Rows from block 2 of the encoder of a small image autoencoder, named by matrix and row number. Rows with one number within an expert belong to one neuron, the router's apart. Each number is 128 + 32 x the weight over its row's rms, rounded and kept within 0 to 255. All counts start at 0. Numbers have three digits each.
Before each expert's rows are labels from the 100 images, of 14976, where the router gives the expert most weight on average: "responds to" is what is common among them; "peak on" is the class under the peak. Only what is clearly more common there than usual is listed. The data: Sentinel-2 satellite tiles (TerraMesh).
# router: router (encoder.blocks.2.mlp.router.weight, 32x192, trained with AdamW), inputs 0-95
# up: expert up (encoder.blocks.2.mlp.up, 32x96x192), inputs 0-95
# down: expert down (encoder.blocks.2.mlp.down, 32x192x96, transposed), outputs 0-95

# expert 25
responds to: water; main land cover: water
peak on: water
router.25:210159145153145172125113130115066113089141091086119139191145099130132142100124098087140165121109211076143115093171124107079147162080133163152122174129107087128068129135144081113156128134154206119178170077104160101145132143130143116083142157157180160166195175097122197143128105131129122070
up.0:108122096087115141156136159084080119118103129145129150129101141134077089104144126160119145152131186159127129110081127103071079073108140149164067123101137101189133133151141083168101138136166088073188153153095173071232139155107133143106139087132119147161111144162173183147184099112143154134
down.0:111139088130163133120076119114099161108111069158128088148155155122174116112132094165138168152112152148112138122160150093143114141134148127199105204092074153160160193130109119121193160117163101107151145134128151150111105135044102149146138143109146105101147140139142130168161121130111091090
up.1:150113127142070100129134098123132128108085103164182081124114129204147186166155107162140092157148152110154108173170085155098057111120157121124094070133106161186123126155083098170133107139163100136148161125072128119137164074136165142152112127116144066098149092099106119162123109085140150153
down.1:094130111130109182171144129147109128124133129103118122149119084173093154070106106083127129116099091112117121155110101015178238131083105126130104190113145157109136084111155168138141156134124104125130132125190143136161099109172112088211172180098112128124164133126079161139154136110090098185
up.2:120103124140106076147165106129144100072161083123113112132162149094155113190192187128079131122153100073090152135154175104045114134126137143137107093101189121111086155173145140202179169073143070156102127153108054147157121162126095133106119107147081147157054131156155119159117139095098084089
down.2:140120105075157040097109116102157102182157164132200085153092119120090157168112115124112105158126071144098150105130127123198101124107143114136088088097168109185116161117062154136108098104126138124144085121092108101149120099114108104074131106122141136138120068163168136111141109125121083152

# expert 4
responds to: water; main land cover: water
peak on: water
router.4:137102100120115145129182062103105084135150205105212170166145133129162128093203126199081114144131105117179121071176126110070177106117099166101104112079128119100156186153177090091132091163063183139167141138141144171138172158085147103112145134176101097140128151116134144136156092105127206098
up.0:133093103136112129124118114096137111086072093094185091136144090146115169060135140118116113074128027121123136138195119105119125108125116175135112120106117091134102157157119155106120142130103077104114156110150137069141160164205060141194114142131152127127129135133117152118149140121103176169
down.0:072161081174181092106136166115092107097148117130164133095122138117124112214182091140105174130138137122115140180149136108186165147116127123142161131116114166143146175132104139131108189135129140194160124136158099119161146113093110152126165049130138157130179130209139131160173120145123070083
up.1:136132111132111093035068129108129136134145133128113132104096133070115062106125135139083106149166099115124148072102158083101078073173107157168106075148125202073110142104096123169121070131109124171165118163128147153121139158143144194117095098083100142127187109127158165114154204146137136137
down.1:131121128176124141111133081168139181178145160135091146136109113099165122152101161127097060142173142173105129149099079103187187139167170107062117079146115153121143158119049126105162121123159124074174082152207114152103168127164113106045113109106086117177140128092090137099117103111110160140
up.2:108120097123153108108165129124126132100114157116196091113122130122137079105108105105178091128087110150198183134152102110148120146149099039116133135116144147150121142177070122132117156136103103155145158122082165132170108099154166124128132139094171156109097112092117139150104128141141156098
down.2:064106097127109132091147094151179089134199151132134153137125181111208074178109096186135112071143184074134072098106088086145072141145079107086078120145135174095127168095119105102124116167120122106181145148168087132165172126152167117094118125163118126138086095121156105119096167128150067126

# expert 18
responds to: bare ground; main land cover: bare ground
peak on: bare ground
router.18:117070108175189125117078073118144156160087095194158169149163095093121141131079150148098134148113203128138144138119078130140144142141153095098181136133137135158184200122181127109164128157199196112125114100101116133113127168120116124137181164123098155174131157125162137186087078124117158094
up.0:065123161126128102123123104120126088110145141080124123146168119141103203073129134211120104199126145138085174101110105102131102182119126139085098099130084148121096123152135188185126107212149118103143103154092111163153125115092164136139113122099150161124060154149131146114076118116141072183
down.0:128089080148072097119085062084123169106120129152111106167141115060153167172093133097097151070112186161137132077178114148106141079129155155189160146121097129141133073196106078156140094141118142103087126156111150102155116131188144136120166138133117168113059123077170164164187103076140121103
up.1:124100114123105146150154203141139141167152087135105097112103171115077129122115135095126176161094100166035174111130092123181173138092132090120069112125153129111104181096154148136066152116146171179128167152151110081119134160097108105117143184189129096094114057128122082095220188153101098127
down.1:194137142126090082100113114124095152113141067117163117119132137115142138136147180177160117102188084208098135129120169126107094156164105123155109135135189129109134102160166103060130172165145176141127071135126092155159144092065145129137139156171134095120121140114127176137096125139145130102
up.2:148139145123101106103167085124160110136115159146169077110069146121126110105164119137148174100093095102063163094129102104164133111137098161120189171137206091210145133162112149127150135118107122150174141132144099151155137109162082080159157126106121153142131112149135146153151045093093100175
down.2:088126103130108128138125123124153137117120112126098161079135066151151155115122147100127124170169134154152105121144112115120149188128134099148130107163175132104128180135171073174154140113133118105163112162089154107197139162168128087103078129082101063160131148096157201096070112128109188126

# expert 22
responds to: main land cover: water
peak on: water
router.22:161113101117180149079165125170149169080096143140107102110110154117137126060160170157098156122063094087112146140137129115176127033153149087100117126124082074099172127143095111094127115163145135124100086122072138099120137113106130058109162128232135096166182105145118178103143083151085137138
up.0:121079144205135140133102128183109122120133165109140138129147135138156096132062141168126099185082134143137119143103172107118037080109099123120107142131106065068073097108102184152093134110111124082104139119142139123147152129082153108160120153110107127137135139135090132132140161167136127131
down.0:112130093086113144119135105102120086099096104100126159135123144140111123121124102132116125113112133117120112153198143104194138090153069144161168187136143130121158112130040126091140128128098136125080157122087137082078129130068136127182161170130172173075112117101081119151208141130185135137
up.1:128141143109129135140096139126133096154138131059113119186111139132166161069162145177125133158103104146144090185080145132108105168133108107087112135095163170100156139139120129127122186129136152026143171136231094103148200133139184144123123074140114152118141185129085103142148118084143074130
down.1:077107034149119145150144116114087101134094104095088130130115116078110200140073143119094087191167140123107117135143106093117091179104114122109159158161116105144166107183084152167135130104145150171108114159127123103153116066142097141128090093137131113092098132132137161203220108141145066130
up.2:117123119177094174120171108170133098114121151128098186149109115116131161169070092165092151112223122109164113179149099104059106195139150081065125140114143141077145157087097121108127165091116088066093118099117113144089110115093089113188124073155118125170170111133156144067121100148124115144
down.2:102116176145116163173072142133131151131125147147140117143145147101095177120086185156085167086133074151115107114110069124134105158118137096136176165195187143132185124180117169098128102108107155153125168140145120195134180088097145095112134094101193135138139123108108151180196138068071126134

# expert 7
responds to: main land cover: water
peak on: water
router.7:152116175147098110090095113157142136115158171156127146141172152075131100156165126165120129086082152150169090134115131103137138177123087074086153074112185091108197113124117105067094129101151164137097133124077136117164191101119122130113122116154145134139126170191131139137104113020170161128
up.0:167217124203158142125110127114160117133155112120148154126153111178106066091100154071116158106113081119082141146123110128172132130085115121127123132088107064112122135101128150109112121124073124074074098158172190139129156143081064120081067136180160117131195146158117129066093085086111129164
down.0:084083157081145138113170098138187121139097125111115101184192160101116119090073100123130132104121140144113119131055155192154097094149123190171152171102163172172088084083127134173155158170130127101182154165193066127120100158197115141087111167134089121143144086052139136203180176077119159118
up.1:173113107140130098129137093124096141059139095084154149145194123099174184133150178082115175150114089163062148159168172172158118118115099123099130112107122166114164138127120139139132164110072112090129152110145113147151155166189077188117173090149117157139192122132076158105094108104136124126
down.1:074080152169171173104136071112118093126137141066175111130142087123098089142094106105106141116149107155133151167091109114137078161146142097136122085177110129123177128130109141166160163134144128156168101137128191089149111112157132142102227167096136061156162107080080139098133132085143114034
up.2:119148126147113124091171172109092193127109159135128134157055086105103080125133132055163121119125114083134141126149133147145140103143128172133107121158111082153135089112168158119082149129089184117161125124105123132128133054117232137136141118092145077147149222140150137128132107142120112113
down.2:102064140159107154162113076080145074130091174165108124151086095082140131074038058146166101160161087094090103148136139130118145098118111135104155116116153156110127130144076076111038175105073175134145146119180159118182181108118108138199163093143108111085148104128126156108122184140152106124

# expert 2
responds to: snow or ice; main land cover: snow or ice
peak on: snow or ice
router.2:134174142101143152124101118130160082155063130121147080142208120098097090110106116110108069102120139131117067157192133118119169148131139086122206111130109083104113133105085133125089091207105132112140136117099182148080140152145023074123098135130148127196108143118142124111042101090131114129
up.0:135182138109122118091099055188138123116121152110165124155128073116106095076132165127161114158150142109040139137084147194141090148147138121063170163105122140120106111107091127104200131181125165111096117047123111145129150099107153121143124134153155139183129112128132066129180163142143156161
down.0:112166161133111096103152120139164139160183144060177127129168164124200112166123123111152129085156139082129127154092086120157088077099124205136199119132120106126136121099093163116102208163120148163093155118103142107072143123146161152187069162131101121124103083118134030170131130065120143176
up.1:098143151143115118147161113135184189176127131110135086118138176146127209154138149091093129089159085142176108116145135152137124067110102142164180095111141128133095120080119157110151129138125123201108075164127124149170127068107113128079138120128159120170058165125101111132142079131167128160
down.1:142190163092073146161184119138141128079114176115144123182166109169141122094109111130118120130157090121146131120144095071125130131118109150119119172126124130135100126131114084136102108043131162103117164149175128114103102107200185063136147145137128080074184149137099148144195211177126092102
up.2:094109139078133131128092149165118136117092139132169138034143159169118143060153149142152077165138050122170136090119160183204125172098146094142116162136107195111177153127045157157101142084179106139129123170131112165137096140118124063124138114133143145070162066099157100090110130089143092161
down.2:130112130122168124125120109117146072149150131139127124125137091112103113168132186111116150157132134175088119109118083112118127174136099112140107126083130123148152091104133119133168195061116074164116081059131143086109154180177133143162113132123096141124085123092111239093117018101151161090

# expert 30
responds to: bare ground; main land cover: bare ground
peak on: bare ground
router.30:118143122143131134118153100114118102153119115130168136092152129144114145092179144093143164162110137156089129109111133099118121113183117072086128117128124138106108140139161131058070115177175199106117153165098074096143165126117114116109172162188131116148171123156135179165086089152104124109
up.0:141138161149154123095157152148154048131070124109169110123107137104062159104127145155165097136126088116112130151127104082118143123209137213118145082165107118155131098099130165137141157099113084071160162137151167102150108097124154135223138143065126123128135136119069108102106108126165163114
down.0:202110066137089114175120124171174177113164127152102092139176185115080113174112130077075086071133132174124137146100189167146117164109136132174139164114156076146160143193148098093157131136127159117137144101128093100118102168125125062103111095106122103079139107134105091125203111109110155149
up.1:149090175136023106125195184147103107144140131143136057121130106104098077181104144160099106143159131149183147139121137087128161101129130086106165139122100130125122092149060137179128109103152162123139141151083151174101146097095080105124161126100115099134111125152156049091144112139165156141
down.1:139163127179097118152070087149147117104175137087155176127096110151135114112203112113108154131182140124152122112141189101156093160153142157136162134134128176171143139138135075070191107128130129052137113151080119116116156159110156137145160130160082110106179131149168100148117144094116119149
up.2:121134158059063122125140145125093093122067121137101070164080112136162158150146101112143164136147137165109197106128172112139141113186121137133163209101116092161185114163147116115182176167129136138159125114136134066112127120109113118081182102144112101120132162096092122102170152151108130107
down.2:224129138131073126122102125115102156172167068152096108057182152115185151122127087160112070166143148150143106166133123125168172126140102105132081121136055132123118157131104136132190110123147168132110067156125115091128128130149171180165128144085158105102117149119088166128138097121090132140

# expert 0
responds to: water; main land cover: water
peak on: water
router.0:132159078207083121141190105120099137105100129133179210151029100124169068178058174123111116112149078144125048088165091086062144134070118148123093104133123151104113173089119111151105201155104099165132130118176128111148124156098125150126149120074093155126146187104155118154146144160098184175
up.0:175178131094085115160090126111072104115134131173106114121120119099124072113174081124166139134133100159148133147142146092163066071126157099145155146118162153132149128106107079158140086154125162093116058191124131094062116124163160089118059181128117096147120121162153129159169169141117124155
down.0:143132169098178157115129143118147130161125160124128164096074091158130115134141128171114171101137100175108125140085130126097076089154125122128100207126153129116114183118155153080108116029114111206095131083100158134097100144135134157168144192196103115161110139121127084150066146111090086079
up.1:114123132112115103128117159127192102161139086161119174150186149158142124118116083181145139091072158143168123153152178122138108103100046120159066137087114114136120142149101128115126157072133157155145114139080108194142117132105131086109105125107177103169104116120170160175117149139184156120
down.1:097103092113153094067198146171098076119137134124152135120159131155141158091101119145122134199181085126100161104137089104095179173132145100127107190170113141091169152116125188132150138122098174155156177141159131167104164109095091098115119212117059083100139172149204097120029147140078090117
up.2:139146125173118105128106136096061129101116125108123136109118139110159138115086150059127122147066071126137106104096100110162117081095128149179179128144173068117111112105114123205082155201110180136155105159043153193115142155113129140096121123153098126210132084117106127128122132094110130085
down.2:133123110066151104105131174118132108135136089128138094088120171132095145153103091132153164162160122124135128087091155104179145086167152159140128137103125119081122150091060124145153145103135112121106119115123032039148165124149069136117177146125123127177134121134094091171059142116140069099

# expert 31
responds to: snow or ice; main land cover: snow or ice
peak on: snow or ice
router.31:126094082098110114113145157127165160107132053153167119124147164140100101169118121078107176146106121159122122133126103164110148112188104111137151098129121156094134079164084113097090155138190185116096141083110135179123135187098083091082091108110143124130144182077068107149108119113079126068
up.16:091106134127128112179104106124137106158142134087119124159155169107098179176123135116148086110096139169154141118139209135071058091113092107146087096158138148128141119116146153122099158184141179134122103155206121178125056182141115141120085089176130179110115145131119168142132132175127154103
down.16:048129160142069172129171130095081107074157112161140074049092119125055125143102119106111153129165140118097106181096120120151116109131116125088122153116097145132123174125142145150124136134107146110150100125215042118132109100087175130066147161143128139169090109107096109142210175157136177145
up.17:160109116130116157095116113164136141078169150129092140114098112088190153091176138147110127149103143049156127077096109074160103111114152118139148191164159131201102122188132094133175141146176056155125103119147169121087147147134161163103147126128179134123086092128087122129134117102130103208
down.17:130146100098143105119150134130183136107128107109121139120164134101182142169118148150135212090161203115188150139091147097117103161146209135155127184162077098065089164137158177089108164180139170143148128094124172140111131167036137125151114111148139159069078143133156108137129102103140102131
up.18:130188098107179105159124101154121131130140125106128118102081116116131096084160128056122173197076144161145157113154091101172163087151128101127128164175164127108171095096137103076110128123146150154098123093075141162163105164165152072065080136139110149193191152130101160140087112189124108115
down.18:191078176067149111119100132128132147092121118113113085102182142079137071172113154079103200137131143120101170121139113128197151205166134162159143140118112133212116094167132101167090133106111106144199100116121114177160088127107093128131123115125118103111085056099108147141081125150117161079

# expert 8
responds to: water; main land cover: water
peak on: water
router.8:148141097110128115112155114100112127076165162126098097157188140100138147146093127122130175095119171143152108110150158090066100091122124137131158218138085074068130114087139051075133174161159104158138122079171082101131135112163131100185159161111183150108102118124173090180102075183123168170
up.0:144057114127100194092150159131118117108142107090133092071150143092094091159142139140104176080121083143132119129063089144118115120199110064151134142135165094109138125181141142176132103156133181095150182175148163118083140095161137083052161114128120135157169136150151116144188118127113167124
down.0:150080159093081112122201132122162122163129139126102101155150151092186120154140174130170083165121074203083170113124135142181100203143054128131099129113133105158141119115092169102118099114135171144148126085118154132169104105138142135173148148112093055149157108190142163154071125060140069144
up.1:098121128164112154158085154123133093090133129140126143086098091097106187141108171213071078153129147174113165167121140131156155061104076134119195104099142143100117181112116134137145100063136151056152179122092107083174131073112134141178095138112140115176144078106142118137091126088124148113
down.1:111063087094144092081076126112114137086100167168131096175076129101094159128160086164066142135150117094166148161124083110157147058145177084132150118135139073189153131136126150106129108182175107153147163136144163115081148126064124175166093123186142067139146136093170137130153183093081108139
up.2:181114122118143145142107121186158111101106132155122114103077130111095075145134136171134137168163149162110140116119105141139141160128173158099166110100088108148133120167091147177138209159093171127098083101072124112147116096104126087127075125157105102127131051154141169236165147069153116098
down.2:103155117108172146096184103142179134127097079150087092128155120101087095087181165085196118144102144157122172116074103107118111131147083147069105196069100162085113154161054115177090139139154106121143137099160085151131133141086099045107157129146162123146127123134095148151121198114173131175

# expert 3
responds to: main land cover: water
peak on: water
router.3:158137116064132120122118128157226140174162130123155159079137175164086127032163156156099108112092154128151148137104147157145155144089115108136117126108142138123137159155150101130153084145124174105155125113000148135121109117085071098051126113124123143168121114106165167070038091104058108121
up.0:086116186114059106117120111119074171174149160163147068114119130101116128121172084152102106159150168116145192148135093127147117143087150081084120116164154178106111095148181145060161155112138116148118104072199157092149084083145158162127118068179231151129102132190152119151126072186132134157
down.0:073122134149095178119202136128127110071128121148139106162101108156093144142074076120143176077125094145084125161126122133152080166078085186175127144153166091139131099137168115137132165164144153073095166094177057181094183083104138143129105117165151137123138155104104072115224129152089141125
up.1:141120083105171166146192095118102103069161143122177162112085104110111092118131141155170080137092138141172107141121085107162148172060138145117131088114127116170100111079165163110139131153127117146104115141170122114080112039141139082140196138098222113153084061104116116127152180089127136164
down.1:075151187126149120159141132103133184163162144047105105116106151138129189168158130123078135121141105163102131191121106116210133141099082125137071141113168177051083144130165159076120126176144104082117116142218110122105222129176082136100137149167140125134144171146154157103144104133137080096
up.2:160185159186149165109053087128066113110069116123137145132123109179074122055122149174105119062146097099129123151137116073123103138135153188136179151097124129121154105091137114092166077111159118099128127151136112094133133141090175095154101074122152107157088127161165111125159122133173138146
down.2:157129135159102094194131161113138063112141129106095150178122167158143123155095114137117097163177139094107149160104163126191082095176121145132138117140084076138190107155100111093117144128167098150133179100166072178105153148095144086107167140110146148126129135109082131113165018151111147099

# expert 6
responds to: water; main land cover: water
peak on: water
router.6:116160129097137173115171090142089114168104118145116192112212144130141128079121200160141121106093131099099139139158156164074145126135148180149144129124105106094094155144147083053158149170130128132130172104104116175091158119096107141119114149137160143182164146134146225115159093114210136090
up.0:119091174109161179196139132113149123123121118114098150134110153113141114135163148127138149124167112154106119123093097165102071088196083111138184131135092149129152061072127098132168082152159123083112107191087204148117110110123113152091134121083133158170030111136163163136130118133064131149
down.0:101157123181148146097149092150102148089140179111149149133117135081071100165092166173098104137133107110077157133146076186160093216139109091123126081085119089105072130122152189085118213123169162147131132119164115143171182164152168049047136190107154128138146156118133114165135115120110137097
up.1:099190148109131125139169134113146137095127148106183188121139132152147095164162153146108154152069155177137114110180133114155177088187121110118181123167086145110105142074167175114149122118113126184121156100126131150120135121101135157127134128067133118170084121119125098110085105099062127157
down.1:105098161109129119142095108103220181131100169116138151092133106154128151083100089136083110104160161139086160134180123092139156145060180070124159133157133086131157111092119126161185134169134075107122085130148119148178198108092091107154144154150115114168061106175175188117128134111168163089
up.2:131106082101139125137166135132152125171133143147128139137168076153104178089131122117100141095081195168204122103125090155117094150086136146130140111182156134137140189138094077115097147165158154124155105097145089115148123050115092152168074129194167106120077105138104091114114118105104124142
down.2:145110101091086130118125126103149104156146100131098115173108117095125172150100194141097123152126150090198087139090185169156103207097112126085109128065107125191136121135170122186112101107171148116079120171146122133144135102076131112157136175163194128148081163149158100114106148090119112089

# expert 14
responds to: snow or ice; main land cover: snow or ice
peak on: snow or ice
router.14:143158131067155125145148112138125139195129143163124109160105105114108150168195127133135122128106160138145132111166144131108138133164040125142125118144109029149168106134062086106145113146127138125171131117073086173095152158146102103130140244094118112184094133175101161103168151120119130137
up.16:114083103111103161155114130102178117133100129148140124106130138120123136164122121168118123128170140160133092142183092150074115082143136138138099120126192164244135119134113099126155137093023155125099142171103089102152165138140188133108058101160112123163098074146083162050091111128159126124
down.16:161115117152136144090077127118090167087144085118090139127131093122136116131102152145094166158103113139116114131076135082110149174152190133144140099153176170165197191086071143069146126142090137127138096193139149126170182083066114123131141078172141089108120146164116128068127173083127100079
up.17:065101146119135141095109133106148105192126126172147179118172046137106155105177147085154124137107108167089161131108153155082109194129107156126133139119168153174092155090129110134200138159124157104141125168167190117186087102112066133166154139175160160104168133109104115127074173094111082053
down.17:152114148101105152141135134142119125129154152133093203128078225137133129104148118106159120142102122118139136102113108182136083093086105115170099122100162141088128110105136167084152206174129088123121118144016113100112102163140086143164090127100116116145084115119137174133111163150134194121
up.18:086117091152142149129147135151142108143126138092128098148056112082078153240107192108122111061141138144061143134135173154090134084153168106089202086152207113050107134060119159096142143091156183132079062126165146125145061135152140150121124119104124142117176180084119120121104173118114142106
down.18:153094159089092101128157158084134120091212153113138150098114101115155110117145086091091132074152119104154114121086099113173162106140175139165116123146082121085169202155112111182179082148164111061144122188174167069156119156091130091098107179079126145132101144070157091140172143175058126123

# expert 13
responds to: main land cover: rangeland
peak on: rangeland
router.13:124112111140127169099100109163157081104081114137098144178176153090154150087158155158149114104122137167148114147110170150096110088115153167117155145112199071157098146151051113140161139168137119150157141134126140160154148131131154109131158126151136138158134113174164054129203116062114103220
up.0:101146101101133105116110112151136125159180117090101149161102094110151180144169105106174080124216104098138073161161161109056177143091133149122104087126101157195071130172135188093090145133134140164111139147129129123125133153109117146144098115152135212125184140108123122142108179104110078118
down.0:140119135124162089150072126136143202146155166134103119121137192133163113164120144134119165114172145081079051108123093101164104082126094086101138218155079135099123139125197110052183157255136205151120104167159118199145156149119151138134097112158109138052107145090123134099160125129130185110
up.1:129157157101050091077141079134102113146085175141128110109154110180174150091117144149115119146137122132181156096170109186175129181109158145123131172163147062144109103094124131133107138054161104180165130145129167092133116130140051081099084175148132158150140102110128095120147135139181164177
down.1:140109150098098108164141112113151200160154169055169100070150080094142085110137124138102139158116107126142133110127068178129142132161149165160164126146160140134124110162118050080085191094172118150136125144173109160182139149112101096211099166157129166143083156113143132113048103173116182076
up.2:142099134131144135173150156131170069107117122105075082112126078169086147209180138108127161174113172173114103095090160133132155085101153053107121126129168080134096142115102145133141107142149133097087122129157138181145097103160160161202096140133123163091188156148072134091140108167180153157
down.2:102140174144125172109124135136145134153127131090108092189057090134101170090148114149124092134116143096174126152150120076094120140109081096122111161036159142141134117162229113195131135170106176157061115149091109130124156147082066082096179134150175157119117165065096130176171159126119121148

# expert 26
responds to: bare ground; main land cover: bare ground
peak on: bare ground
router.26:122012076089090144107080128151135140140126135196111133128149090161113131111095152151099125109118123123123147128133109124110139160204120116153169154128126103125128149160107069173170139118127166119085148164137132126104227115120092135117127083125123172101104166130140160175139108076164130116
up.16:149138178103109119158188154082122101146111177113130151150119109091161139132131088146100134140136105108119133142193114076071125155101145162159061130141129199108128122139108129133080174138148188111126094113169171076142135125158147115089157133122061119134132129173073081141164119167155108072
down.16:091055141171133095166117147107113129182190175195101150158147138121122132124158093074151127164116187110145196150167062115102142095095124105098166058156120126134161068114142111155091193143097085158154102121188175094165160168048097128120139129161094096087122121119138104127129124171231089145
up.17:156126082108124150149063091121150099128141141130119109156124175183155074071088111115139128163145132104097102143124110080095145123113139158150082142201139139155109118117143184093131147103131112122123168128119123124139111186134154105106166125139112133177149087124166172090175131137148140132
down.17:147133109189161102186096151145158155127119175180127163109109103102153101080124117083137083133120162134139120146120184145177108112098162089102085087191117088142125152150117151159144153085159118170177127103134122103152134150143140156134128125116094187186163124118130118136161161158122082160
up.18:115191151157116124130059107158140085113166104091152173103127122148127121105107109164160132141138086120129155126134108066098088103059178092121151128123104140132095152097163132160107073143152111170129092108135152150146136112070175172147115094098162051164124252147124166110141127080205144101
down.18:135156151081092152161157152118085161115138140135166190105138183086062088106136123136167097145142118134187132125120112228128150119120144153148105091119158110119121162131113073155104112155130190167126141188139126083082114129150086092126085104088144128099112091105163143156108053083139126193

# expert 24
responds to: water; main land cover: water
peak on: water
router.24:114160140176132095165171139082183149154196145093163119121094119124148065144075125164125154176174112152125070084166154102117118123109135154125111073095073141121101143072176124090135177167080130144167123102186109104126171103131174163097165119072133161131096158133174134124100182175133171168
up.0:138106143165114121153129182140197078119129102127162113140072117137131067113115161121146110134154126176133086158122131131117118100114138107138138191118100153095123142078154144140136124071128091085121101126114128113099086107154178154117161166016110153113120193162102135161105115051123124107
down.0:154146107059166193113138096118115159160098228123162126124103088125118160153159174131115079131097160171110121088165134110101163181103130160194179048113134128143139122078117084169194137166078130180138134105176140127122150170079165093088137127149106129083160085118131113131144101157112107134
up.1:108172114121173139144126155139133131151172102139201142087112142053156131107131163123098188076153058124130129154166104101146152116097141112079101093148075113158107085152104119136075174128188108148143162161123164156118113195128132082133107120088144119180110138135066123187054166112115134117
down.1:105188119127146099140128157197176170090156168106198152118078149165092107161141136119108135109114105171132137108071212143132172143101129104092117134103126127140160108109120130160140143187098151149154117124135129097111118113160147104083088104118121101136159155128154102140130123092126107135
up.2:135032116159124169069070146173151114153134156108115164105081121172129135080090101192110148157144099062119159137084102091209179140141136167104111115118108088089178099124119147107106159150141145100105155126143116140149175129123168117127098212167219113090155069144144157116116091133087096117
down.2:129177120090121111163140093136119081107124115092191167121173124151206165119119074098130104048097125135144206055175098141110149105104150079157087061131133090120148117118121157089148117114149078104128120121158156127073113105116137175102122154132130133174110133128067127100171152106113114133